A small autoregressive pixel model, trained from scratch.
Model: 4.87M parameters, width 256, norm layernorm.
Rows from block 2 of a small autoregressive pixel model, named by matrix and row number. Rows with one number belong to one neuron. Each number is 128 + 24 x the weight over its row's rms, rounded and kept within 0 to 255. All counts start at 0. Numbers have three digits each.
After each neuron's rows are labels from the 100 images, of 14976, where the neuron reaches its largest size: "responds to" is what is common among them. Only what is clearly more common there than usual is listed. The data: photos with spoken descriptions (Open Images, Localized Narratives).
# gate: MLP gate (model.blocks.2.mlp.gate.weight, 672x256), inputs 64-127
# fc1: MLP up (model.blocks.2.mlp.fc1.weight, 672x256), inputs 64-127
# fc2: MLP down (model.blocks.2.mlp.fc2.weight, 256x672, transposed), outputs 64-127

gate.646:149135146153124124138092138122136129118141157128138173144155116123064129135101130165099173119084096120111111093119151158163171163103142124091113152075138135156078133140139174150120085138075073
fc1.646:130083153165139129167060095081127145097141136139114145139156118127125123111108118128158145111115133132124137155110138142133127103135139102091192130113088164125117105121139127131119092169119132
fc2.646:097127140098120118125134120179093144116141133186139118138122123149127148131121097148167107101133088130138159179121153104130093137124122108130163144137152145097173118153116092162138118155133133
responds to: text has "people"

gate.217:145127126094118144114143171123145135139114174107154097174134122158099162140115151136096126158118151084092091131110127140101168157129169099146098146139093092167083113129138095141130096152130151
fc1.217:107131132119142137120135083118101094138154117113105168102114091105164121167135129137164149133099135129137140102128124140157068123119087118079131082133125165096130123135135146095135121131104137
fc2.217:079140128138141151097149107136121094112131115114120163107127128101146105108096137129141124135121120147097157113109160112114121078111090123139119086121125146112133135102135099097086112156150121
responds to: text has "trees"; text has "sky"; text has "grass"; text has "plants"

gate.173:141129133090117122113131125144115109141143111103093115126155127156129121141134100143130090131154146132123137137083108131106108125119131180125144122095166139114121156097143161119133113110126126
fc1.173:143111131163117115123146143137124166138091131128120111170110162110136110149147132148085122084147122123131082130097104110104084135098172112175142082166127202153118147139134129152129161136106139
fc2.173:088146156137095133117129138149102130159117107130126115124155124121117113132146057100108136135139153140187121101067061125131135135110158130128168095076140110133162151158142180137104154142119166
responds to: text has "man"; text has "wearing"

gate.635:117111156114107133124159129154106165145138121101084167141174130122099171114131099079106147166082142156109115158151147152098134129118123128120134163117100126105120111080143081130106129151139126
fc1.635:134119085118149130165104120135115139132161103133136145124087129157157127129140148146109121150123089110117142151138115124121096109145168163112091141132133158111077156152123182142103186090123123
fc2.635:119137142153111136143150137099143166147139109128159123117111141138114136129153142141092094117130108167134140094096102097113080099141129123098152123123143131104134189136106129158102132079118148
responds to: text has "man"; text has "woman"

gate.398:167133137115122106153127125154106133122127112193126112127098196109118100151148120119140101139093129111139099093139126124128123178143172154148155117142090167106138148104092095130103098192141168
fc1.398:107163104152122092114100117109114105157102131107119144146151109127165126098149135153125136106142117122121148186179115118138132050106078144114101112134127096117153115163138118143141099129072076
fc2.398:130155110131135094143105099104124071161136105163111135132100115120162130125153137141129136128119096111114119147136115131148129056100108137126118098146131119126135134156147113117131121105057092
responds to: text has "man"; text has "wearing"; text has "woman"; text has "smiling"

gate.120:133142123144093133113101167141136104128095154125143156117115100119128108090134094157108120110143101137159142124107105117113115102100142102184146145153137121108115156155096112092176131097173126
fc1.120:097116151102150123117139083109126140140135137113122123143137130161146147157140106104125105122105130142161155115119137119140103162149122118137110110118106164140103141148162107132091119140096120
fc2.120:147171094151086147133132105077107137200101157119125182180140138103150146122120171158154117167154129173126157145122102149127133122105137127080113156088120103138120077132123136108164166142118114
responds to: text has "wearing"

gate.92:138131119077141142152129133108113142144085139111076115117137166146148119099090154093083130112129098082118154152110151129110144111104137172141128106135136152117130142185173121140092110104143180
fc1.92:119116146125162141104164137120110120132155110137128128135160138114148117153160114136130118137127194135145149108131132097144084120127074117133160109068164143134157133102167120100141152097158144
fc2.92:107145146118172144080173164110144118160139124146137132150145162091147125141111112116142132133108199131145139106134126086120057073115101128129142124125150162107164125123156138122138088117136162
responds to: text has "trees"; text has "sky"; text has "grass"; text has "ground"

gate.107:117135141116159112072120093139143121113138148147157155130152133134154082128113145122137153129133128126127126099091135151191130171155147141156110121085146169150127130096174094134156112107160107
fc1.107:120154134168140129187138147111100131123123124117087162098116162097131121155100114131135099137095119106095146142133110115107130106132127112139135133134093158117112117105104143089129162146128080
fc2.107:103089143131106110175119156122072119137110118147111132139157115081158145132094093079179103085110148096149162142160103115137134072127142128149150124141126161121106129105131136088149105150092165
responds to: text has "wearing"; text has "man"; text has "smiling"; text has "woman"

gate.547:124110132149108114142095141129135150082082109105088121177172129116109116120153133104088128104113145131142141125145115151106140109122146158121162114175093154148177093131106087160148137110112074
fc1.547:165123124126146134147176151142135072111102130090132100132105153153095103163115163104117125183150124097103121104119120132150152086130152117149126201129094180160104101123114165155131102142146173
fc2.547:112121109106130117145100127121128147102066118107132130157109146164110084167160176142119144157109134109136172089117146131130163111099166133153151143126066207152132120151125164159109088133125104
responds to: text has "wall"

gate.645:115125084151151178103153123105150114102124131126132136172120114150122157165102120133120117143135152108089130118130135116118136157115117095101130125152118113129136159133134140141152125090152160
fc1.645:150109155116093167104096143168158101085150103150137126116133142122140137107120137153125147156128164119112150120125161121094110115120113126143126141099113096104155095075143136156129093142122109
fc2.645:154130142157082150110128145148148061105110129146166146120152119122128139099117157145131161140152180126123145135154163128097124055112096134129136133097128131119157119103172123132147061119137135
responds to: text has "plants"

gate.616:167137154144132139095101190151143172145158166107126148107082147127118153110103120115126164166120135147114086115118146122139163103121108121146153150102135124113138139093107137106100137120143123
fc1.616:121120117125117140118137177170138122137186167139162120100062157142126119104131131105148154137116181099116125109149152130142140127116152129174137150112131139113141125111116163124133124141142164
fc2.616:151130125125141113133130169136163129138159153139103133124112161118130152113131134113163176148112133121121159114119154128142106118126147162136102143151130149151157135109106121086114103138142138
responds to: text has "text"

gate.66:080160158144103138110122116158138169126106137125148113113118126117130116099134104152092122067124164120114159149103155066132125065139141136143145100153141149121105130158111138154093140139180152
fc1.66:151090137125097162166132085086122154112131152089116110149151131141138083120072126163148151125115134098133169110138160123108138103115132114126141165118105113170097125123135147116089066095111154
fc2.66:117113171127131139131111134095194118131135151136145104130106120142080134116089143118096082147150108105146115085142112127133122138131122138093174171115093128143106089147089144169116058135174151
responds to: text has "food"

gate.79:096121108138113128182164141126100152156137114146147135134135120093101135175095150133149102107086140131144159121108132099143128139102122097102124110109153122165146083121126162121174079083113148
fc1.79:099127126134119113139152086116113151105152128147133121161183144134124138134123137130147069134131091125100108132132141127128127147086088147097126114115093120148130103081120118094129136136101143
fc2.79:110110154111127143124155064152148152140156154130104085112147140133106111159151148124124133208126144120141129135119141113150143128079086124108105119126115099163121119112146096120133086160121154
responds to: text has "table"; text has "food"

gate.220:129171103132082131085108140115134167152151134147162115134151122166138120123136096113139109125087099126112128134111176094157134118122101145103111094156152063149095140110105128107110101145113087
fc1.220:134167131144132073129091101095100166146144141144160113136137140140113101186127103123109129165146137121132195116135127114111108117093088106109132120139125125159114108130153127136115136139123112
fc2.220:121143109127143141084100131111171143123147112136114080100133136105099139145151100140131115144093135106149166158104143090178135119093102153133147100124137114145157138133079126106123123130127118
responds to: text has "grass"; text has "ground"

gate.305:140116144144089158132136137116116113138143103117085135093105154130128111152120121117108106147123109110146129107133064125089129122125134102139103147143142147095095089130140149079130126113081128
fc1.305:105137135084151109142146152166110153071120122188121140112147089129130125140154123136115157157152138111153121169142139137144095132112115133109142101161101096137140135144139111152122127139190112
fc2.305:091126148111159090140084174119109128099107119117133115132148115090153118106119121144145158128166108149101105142149164118102086144108083133131121104122164135123115133113078111136118136128181101
responds to: text has "man"

gate.113:111140149152143165163100129119112103135116078151129151140147125145152170167108111119112168128089180133149096151094124109158060146145134082130138139113105136108151157159138121146146138132178153
fc1.113:139120119133111155140087125137109131125092112141142132128151137188157111105097139136127115118131118121175125115156119090146123128148190134168110105155086093134170122133122109188132120121132124
fc2.113:143124085143101186139088113108159201094086089129095118112176168167173174108099145129108111147114112104185136158119156122124128131148113146134129117177098106106147106120094107150130121136141122
responds to: text has "wearing"; text has "man"; text has "woman"

gate.69:114131145133130109173125134131163091098145130125156155140126115114080144096160140118101142136132128158137139111185101139130123138158102101142143162075145146095111120072184116144074144148106143
fc1.69:094110144120092151076130111135131151163160126094148116153162121150155122118092116154126082125123143102126151152127108159117154119197130098142129102181139161143124137112169153139131133122123134
fc2.69:086134143129126144088111131125146128154163092126122131165135103150124127121133142126119087124158127092137156149164129142117154132168104130140158096136150148131097144109192130114057139136116134
responds to: text has "text"

gate.603:163119132148108141127103096133191122148122151190128122151145091131075121157144147148114145111111093167084120100120186130149124108126115142133143122105139150111124153110135107146111132147151142
fc1.603:092120112128098148149092143139140092121143163104123129188096116168112160124142133122107124132095114144119127119128103130127173127107176143174160147118106098093098139135107089120150116136147120
fc2.603:120142107125130172133128157105081127137123097142094147150132093107077157145094143113139130140085123179140125180117074118102104146137134162126160115090125153109138143139167159142167093105121113
responds to: text has "man"; text has "wearing"

gate.299:106138138127144139085138116133107133124120140161147116133113174152150088116115094117109119132138138091110101130153119126134156164126137149127175137141130095154163149156071112162071145142111093
fc1.299:167120085124119136133137137137117101141167137148134123142147111100119148156139134160162140116113080110110159093151177101155116054142130145152119120143094176120115133145162152144154147122123128
fc2.299:131096145120122135114138107132084072112188135121144103153183121090110146132143143129171086161156118121101160112128163147121087125160117149142140127094118144123103094180130172131122118109190129
responds to: text has "white"

gate.450:136114129119083141158108131159133140137078101146191132111087154072123137104142135169144116108152148098100112114128151106169162142155157082137116121133122117130127102162110100141136106122185124
fc1.450:107121103158128131103139085122122112131178120119105132129162117117147109128107097070125123152109133123121168074150125112104136137142104173133146124112156120148101074100163176134143120100107126
fc2.450:124120158190124144100128111125109117120112116161141122139175125116123119143111119083148172112124131108129100119155094124116152100090070149135147152068147131125113089083160135101139156151053149
responds to: text has "wearing"; text has "woman"; text has "man"; text has "smiling"

gate.256:126119118157128145154133124115093127103095142097080135115112134124142161141109135137183109114116128107170107160169114146109123116064145117130159162127123094110145111119103112095143107121131109
fc1.256:158124149141119126118118112110191119131160141101109148117116155101079104106126142109105105123147129115120127156135127146165153120156090122143148106122124132124078119094165157127156103153140156
fc2.256:130108153114123125120111145110115063132175130111126128106128143111144106121113145127118138159110130131130116136149125113130159163083107153120149118135110160146118125132136156174127113117137141
responds to: text has "wearing"

gate.551:134120130132099109152145169138122146153134096125151137099138118134104109107135169138140114149127156109126139118101097111096090122074114063154128117109133151119150123103111154143084105147135150
fc1.551:106145146121144129105098133087153107128150144175106157135109109111100121138133082098144090132134112122097091134169147128170149108127130175126124103124170128130118108113166096118154143110109136
fc2.551:111135125175121102108110106091160146149139144086097126130125073118143142107162091106139114095110095163112133099155153103126156101175166187140135081147087092099062156124110145135153110186127141
responds to: text has "grass"

gate.152:154103130162145145121138128104137143141155154140147082123110117096110113087136079107120149128127093134061147105136153175129134095097116137139120140112154142088117128112124158117105128122108145
fc1.152:120122107121099117130135152140131160116094111113120180110116118159147114115089152111139110097140176142112142113137082083150091157154084151158094152159112163132132124110123149115134104133131110
fc2.152:088130108142097135106140134149109175164098103110146152114150077167145100088131129132110140110150172130092132105113139105184098156149092168147125160145131165135140121092122168111123104104136113
responds to: text has "text"

gate.443:139127157138144135174131138123115118162105096158148099118142087105116103109118147122154161167087137132130098139136165091114108099128136140071154121135131122121107155107135114086166159153092163
fc1.443:121125116124127115210130117120087125120125142170106154161092136105146168104129151122162169162123084144104139121121106108115105126130103128075097129126084127107168134148106079132117105113143118
fc2.443:145123102143108156169084141124107119115133146146120172142136178082139138094147154130174133159124146170136114136141095099082089116184108127122170119094100111152118136136140078127150144099137148
responds to: text has "text"

gate.200:135153141148109106141124128157126177133111110091150094131129100121144113119122133120140099074115082151164106115120134118119166102146142059135156124131138121142115121129099152180119125137124149
fc1.200:152125097101165116120146114097140089102166097162119151103117163134103121146139127133152152139160158129121132093161156119127084114124132200104131122129144108123129109129170096111103098139182116
fc2.200:119147108148168124139168138088141101134197070170123159108111130127144141128142114126154194130147149127143119103137152118101126136125155153104137115117119118136153117159130115142118109119156129
responds to: text has "standing"; text has "people"; text has "holding"; text has "sitting"

gate.569:144143119132154160119158169176177125134153137101108129134105135130123145148131150128144126115145163130141152163118100144113160121141144112138107131145116169141120088098152131155123121139158126
fc1.569:114085139111111156118160121136158118117160137123124096131099131155157132113156118098190126102167123156132114157159099132145124140114166164134162113111172121105142114121090115159150161134150124
fc2.569:134132126163116136086147115128137170114113171129138141109116103156115110120109155113097101152133125151158126116127123098113143099160130161188119150112106157137095087125100109111080086143125119
responds to: text has "holding"; text has "man"

gate.82:129138147144102139160117108078141121104124116127126148131132137138118122123098123102084139121142160123140125114142124124162094162108141149092152162164108106139108150096116122169111130142134105
fc1.82:127185112126174131162104100126118083115128100116127134157167129108154150185129126105126112085123103097111057142169132154152106098123095125089155112115097164125144109128144093122137119129135112
fc2.82:130144125120132159167075077145135088114127127153122168145112114132098146115103135145120138101162130147168081114135150114169144129107126184098149157122083158104096121153133102135150125081082076
responds to: text has "grass"

gate.523:100160079138109137118155116118096167156120102100162110097111163099137086173136130138106110111154122119157122098138123136124104134136111085129147143130127125142120108154117106161088159135142123
fc1.523:153139139140153128126116144125109158102186122152151119131149138154132142125134114080120204133126180098134104097101120152116097143098076130146146106141166109106142109133110086117129140143106135
fc2.523:126096130123151139135131138133168168075176150140151177127126135141140147140122149106102130153083150094132108137091121145093073168099158137126153119117151097119136129138119118111126102115141129
responds to: text has "table"

gate.228:148122121118143146124146096127116128123135082157140104087130137107165109100104138118132140124161129086138143129134120120175111117141110133132104135109140116140138113148097128116097112103136181
fc1.228:135128082135140116187112148148117108170126113108147121117117102125120122110129146113139111108122132123139105100152111126146097120128155121128150111144125103144090114137107144106108137140159198
fc2.228:129119137138181088162108148145108134124127101140110137111082126109146095114142140142126151114162100108088112155133119122100101158120172106102124122114100091109076120181095124126115137169130163
responds to: text has "sky"; text has "water"

gate.560:117135111152136110131126193112117121133145186096174115112108138079156141150121108094139119063082142108184142122157132105123079157118138116134127124137116151108133099135186107145135131139118118
fc1.560:109120138124127155092134061136146104114117085138137089094154088142109130108126111114150153134144135081107159124090141127109138137160115131132139133169154095143122150119101146133164111098160098
fc2.560:126077166090115150112170149151100119146110108134148115109135087144176125088139134128114137128162126111132179114106152142154111100128164126133116114195161104177148149094147127131143123170147113
responds to: text has "grass"

gate.530:155131139144102115091130144116119162143125127127079110128128123143093143130122146118113137115096113109139156152138101111103115123160136118136139171104167136088114146088106119129133128160159124
fc1.530:118116100141160127107128160124116126139097145111164129138157175126163085124141125144118130162114130157106132172102112143128096116112131114103166105148079123133158130213113142118107124134088143
fc2.530:170105135121119136100121171116129126111085142159125115145157154154104114177147145165117140172093132115090159170102080134135130097089155125082153153117098083080130125125132145121132127146094127
responds to: text has "grass"

gate.475:172121143152160139114162128154112137127119137146131093149121121117141125184173110167096139139138105098142156150112127126133134150158116118121152123139117132140118179142128145113143145138149087
fc1.475:135151091136117122160095154131116162134126136155137157100102134124143090145104178121124134152092108121140125064134171129139120157126164135146150141111116160137099124099113142126109063125140176
fc2.475:116143117148148107146079156100164132166122109119106098116110119156148132106083152102104092135100113093143159121109173139147092177089147138107114159094132121155133132145140127122158115133158170
responds to: text has "food"

gate.345:123156104167118100078118097138096134095136082139145111114145160117121113137177091105131143165115125121135135149156132086125134110123123114134107131104113124158123148102137121164118117140149148
fc1.345:157129099161121126097141120124113144143101098073138152135165114082116103137132125100141124139123118113130105130118178101094156107139089127045147092133127136148137165128110093091114125137132133
fc2.345:122134129154169126107138133138152097171133089150091116129139117080096125155137158140117144154124091094155123131110139115104127131075106132089162112106124090127116154128140097091100094153175128
responds to: text has "road"

gate.236:110138151132123171104137105134142112154103167098132062139136110150147086161098113172129131076135106103110181171112077140152139105111132161131137139130155128164122128143110116159133140139114166
fc1.236:153095124149112077160117101144127127171169140156135112146101139086107140132169171150134090142140152146124067092155106137132099179107158093134138109158128132083105129125127143093084136116167086
fc2.236:106109124137112127122154166129096117136162107136205088135162090158129141084148147104101109126112114153163138088169132102140104148145114121124109128141114109072145113091157131106127107162110093
responds to: text has "food"

gate.145:126156090114163173113179119069135163128135130142195142139137120152097128142129142117109108143109142142160092103118147078168129175103098135168102113148157087148141151149152133139146137151096122
fc1.145:121108119114139188078166136106107108102135095152195123138129103116086156160122114135140114151131131152167109123117110118150121140106100137110115118146156133134101138175166129107164086148116143
fc2.145:120128173190167150130146122080064120133093137102126096121143145169099117119150115110109174123157118145155137136152145107119132127141136120125149105109140133106109124165159111154195119140109104
responds to: text has "plants"

gate.480:115158097072098108101143080128136144130150111103146143160119153142127103130121144086114074157154150107070161102165132088130117141106142156130121138118142131104107152131118148130133143152142126
fc1.480:161178096124114148057116106119133126143097101136119117145162142137129122162126114121162093160136159081116143102144135100137151148105158144131087117131157095094138069092128181130139132151146103
fc2.480:179142112168110117124094157136136080151123143127068099108151091096171120171153091129150095148132134120144102116134122099104139142136137133157089104078137113099156107092145134136144130144103112
responds to: text has "text"

gate.239:132145155143087179137119115132134143119112151086136073170133142153136142172118140180109140129102142094124155111085130152105139169125126098163135125134126138092099146176153135123120132100137105
fc1.239:117116146115136064157127111099124123113148071085124121137141094096134123136133098147148097151153133123166150116098095133146111147093137126099131107144101127138154137150140132071167145137132091
fc2.239:123144136174188143121164158180085146095138105105150105094096134120124111135121117147160117090136160074116117144139123084148158156126135160139189126098135126176158111132120097093135147145123109
responds to: text has "trees"; text has "grass"

gate.482:154112156100149134113117155171116127087131086169149110128107133115131126131135122110134106092120140122143113121097129152131152155121184105121144124132126127115104131133121117168135121132109156
fc1.482:145133157114098159153116167104111124116139125148144110120081143109113159126111156121119125081078150120135147138153109126083170141150161137136162124159100141099158151102167146161144148156094159
fc2.482:169128125137089145099100141145131153158091140129151117155135121113088147142103130112095087107104117119119152117142118167111158155147094120144118130164109141121121148111175138155137158168134131
responds to: text has "holding"; text has "man"; text has "two"

gate.464:178120095137115107142120138082139112166105137174154153115119126155135130129118126143122131130093100157139080132085123104131160158129136133165142097139134109164121128099134101138149116177115096
fc1.464:126090167144143121112154107172107100128112165150117122108105138099124115104136067163149120137131130096119149104157105143108132120133143106096081143123150159129138149101141161136143167052151120
fc2.464:163119134138116116105127099120108142153073145151135136098082097139137103112130085122139161142072143100099138132139146131128151149132159131131102113115141115128142109127160139126146125109114118
responds to: text has "holding"; text has "woman"

gate.383:130140120129092114091110147113133135111090178126117117157111151102157080133111124141122107110118133127116108105103127138079126149090112123143120162146150123125198155153195131088124140145128130
fc1.383:117135153159177088122126119078110149154095163135109118132157149095171122140138115135084107121126130159141156165139118137106159109149157168124131175103124117051155156132142145167156113121135130
fc2.383:084099150139125160093092137128136110115138106120107111094156158130104127102115093113148108123130165083127133125114152116142116145108112129057135137139124165161105075141142152085104133122153146
responds to: text has "color"

gate.441:140109130157153149085135119134096119113079120115156120092135106092151154146171121141158127125076157131115126116127077118114195117131125086139136143140127074149141153114125195101109100104144138
fc1.441:136124126136116145107174115163144086132121110088142085135131131138151107152168123088147144049141153116145118125187117081147153152112141112141106111131139124149144150118080143146125099130158142
fc2.441:154145136144138104120154098159135079128112111065183102122124125108148093157129115114150161065137145111145100096147068112151120136112140134160126080125146090157166145125130120110092103148131164
responds to: text has "grass"

gate.439:134120142111132095102141132136139112167080127156134176138108115121135093108130156130113104131131113154162138153084130132142133123114098129172157124120094148128128186138121128136139080125169130
fc1.439:122094123101160131129156104143161168125136161138131117175106080152149145134134125141136178148120116144117091143095114113124160126145109116176132137139113122105148130147129140133166133136135146
fc2.439:160086149120137184120147106178171153132085146131134110135089109115107125139143136121123147150161188117086130112100109154132153115122140152118147145125134154121096150113119107162115126148140101
responds to: text has "wearing"; text has "man"

gate.42:119121124145107146124130184131116118151108154116115069150152147128124143159101164135107144093136140158153135133047144129139108116142089112121139173149126117131108108129130109111171174103124135
fc1.42:103115151143178115135144057123098133133142132136152144126097102138172148132162128122117151136151112094123127114145154128161130138106147152132122077118137110130154143166114148133126092117104143
fc2.42:174130081143134137132126067133150109114139109127148102126080123112120112134139141127117131124130156106100135111130142124137133148136145104114104122140150075138151142134097155113116122125174130
responds to: text has "man"

gate.333:142129150117170124127114091190162090101151114142160135111125153130152100129138157173159141117096133129140097151123106107132079156135144152086138146089142136101140116074152193147108113119104118
fc1.333:110146139165085117132139157102102156149138109137097119112104107106123187153137128085092109140147126134100162108123165164135161137144105096168117107125143090125180160126146053109120114153109065
fc2.333:117143136123103140160136150156104129112170157117095135126103103128106177144111146145104115121109114149068176112124127165133102116140091115153137116147156099105137156129122139137139097142129085
responds to: text has "sky"

gate.592:161115111108151120167099149142142151133102127129191107110099125141103142122165134113113128105145115124123124167137153137128094120117126133147139090132118149147160108109123127152117115125138148
fc1.592:158145120122169122131123144125169139158125102154135137113136059169110129139107137182098132141166163119109199121115153104137116112158155133147147092149129111145136137079118143118161095123158171
fc2.592:159147120125190134154122148110149141147119163134136153103101089093111123115134133148111110111131124113122139093108110100166140106148120091141137101193144142149147144082105120117092084161155147
responds to: text has "standing"; text has "holding"

gate.75:121160128166117132146159108102135149106096108087137123193141159109157115147136125120139131096107123175129133090087113126125168101175132134109123116127136097163118140178122118137155129171150148
fc1.75:120149110104123164166148088099103079097088122099074094126128161119107099164135132179111128150146126095111151132134088097101148142144112127154105134149131148160142158119094097105121178171154116
fc2.75:138104149117125178143129114192104072143084118104120102092108138109091142123117097185135159184136125099094150128162149110127144135122127163159157175152146120110125168169102131127179116166136131
responds to: text has "food"; text has "plate"

gate.386:138129137112170137125128098108105132107146151176106142130143136122094143174132079128088151146106143132092130106163137113116119109120111159121134117160109125119134130134146162143150147095138176
fc1.386:133069125146145123164110094119127150132129108145147154118153096136145157087112148137131126128103170147106123102094152130145131135111101162108116101113149124167147108149086176146087151149152126
fc2.386:158169115130156145130113108128102146123144111157152112110162155124091114167108124095132156169137113116104176113159171104109117096099126164110119114120126152165145107118135171131136109106116117
responds to: text has "wall"

gate.405:145084110090107092109140085105162146161119133129140171132128141122101164128148158127137150129127114123104146151063112129123126147102121087108136128147084150097151113155147110123133130136118180
fc1.405:166158134128142163148153081168127130145093162143125131090125100130126107156090112101127150159135157117130169126181139098133099132078164182144127136121143107155155123124095141082107118105157153
fc2.405:116163126095098173107120070091139156129146149132179179118116150155111120122152141100138156166127163140107141150122152109149098166137123152160153151125138097144135138170143091083121128128125154
responds to: text has "people"

gate.271:120141071099132076118167172115087176091151102123149149135141152099150151112112146141134099088114116121070121093158105129114128104100100122120129134084116120126110138116124089152115143158131155
fc1.271:135099122119117164099110127157083150117157102146129172103113182142144075105122133160091132124149129121120152118159152149145158136122117141115138139114129179122137135155154156113111123145170162
fc2.271:142139115123142118138131137109090128147133109139128164135129175135127099079089114139138150123159149097114117121123154138109154110140153152119094142108117187119171130138140151137122134136149162
responds to: text has "text"

gate.446:157124117169108116085176174137110132120102097067129114137108109120130137133147144064109101121117151141182100127123136136082156124064123120137135111112094123146091104127096133164102155145087142
fc1.446:143118164124135110093070096115167094114127157166145171170136146129129116127143134134120104100147158109088103132127158113133158121138138134151107128154176108109141135148143114117153159144133095
fc2.446:142141130114170114141123104124137102135140162144150147095120136136138099146121100145145172132127121131123159145116144100129113122139152104169108091178166136164113141121157122125114095120134096
responds to: text has "trees"; text has "grass"

gate.373:093145090109151101139073154099127156139165172090161127132118120117105157098120116135159123148161129085101106166133172130151117118124097124116162122174114143129112101094133112193115109117122107
fc1.373:111124139154134133078174133111126126130109051132093161109132150145156098116134172118093141121147167115156151156114134158111107131175143135114129134119097142129116141162132102102131107148077116
fc2.373:133135146090115151109119134079089099119145068156149148114110116142123111115150128133128112148131147106104135151146117144137085136160114082086133138148136112134136160118127110149122111151133146
responds to: text has "grass"; text has "ground"; text has "wearing"

gate.504:156127123144154183082136131151155133135133163109131127105178124097143127161131091111133103135107104108102134115135148116111141115136184078101126130136164130110132177127147115114082115122103143
fc1.504:114094152115120118135145141099152092099099134104111108093115101072138138096116145126108148143106159118181123150120138172157147113129122151183149135118108142152134154114132095097159108135126139
fc2.504:092143126139116074133135109116104075174152090132123088101111135106166105110154122147106169145128127147146155116149106135131167131148128146164123148128123153125121129151162108166143129166152142
responds to: text has "wearing"

gate.479:157101146100111158137088133111126139141142141089146127132148120120106111070190154171140123102123126143115131175147144096101117142155131132150123160112100123117102134103125123113111128165144096
fc1.479:129170147110082132093083118127141130087141094153151090151107114137132152160128095116166139107135113131087111101122094110129102115103171122127150109152111146129112126158150119136151144131153163
fc2.479:153119159151142086106128118107132155120108151123141122140123145124159090114129162141109125134159136107150115101100087126098057074098157089122076141122132145117144140121133164157131130095119094
responds to: text has "plants"; text has "grass"

gate.144:132130170137193130113107134146113167123132157124137072148138117123133114085132085130162107123113129155108118115142089121124135117119099142160103095133100134122172137121124147119131170088150124
fc1.144:117142143134160143132139137124088125162086134129104126117123146164123120104123106132145162165132114143100110141135089105104115103117115113173150137143134120135168136133092109114162130094114102
fc2.144:131114166123182149142098140143115156132108142168106130143131134109124111110125105153165130166105145136099133087136136121087136105139146149117102089145133120098150132124125100133116141086163130
responds to: text has "text"

gate.269:165142146071080166129115147143140181129114160128103137180128152130137149151135125123133175140159130144106116100114116124131139106111103122152125118121131114130145090115146089106112095133120146
fc1.269:130138167105094191113131122177094174148119166142117133153113116136143115139142144125152127137141120134143109137150106114135109114100131110112113123103146139127124131130076095143088124118111112
fc2.269:141118129091142120125125081116116142090142165157107140164156109167130121101136168124142142150133141167100137145138096119105107126156150118184138136138092082138132131139101130094153092108098068
responds to: text has "flowers"; text has "color"; text has "plants"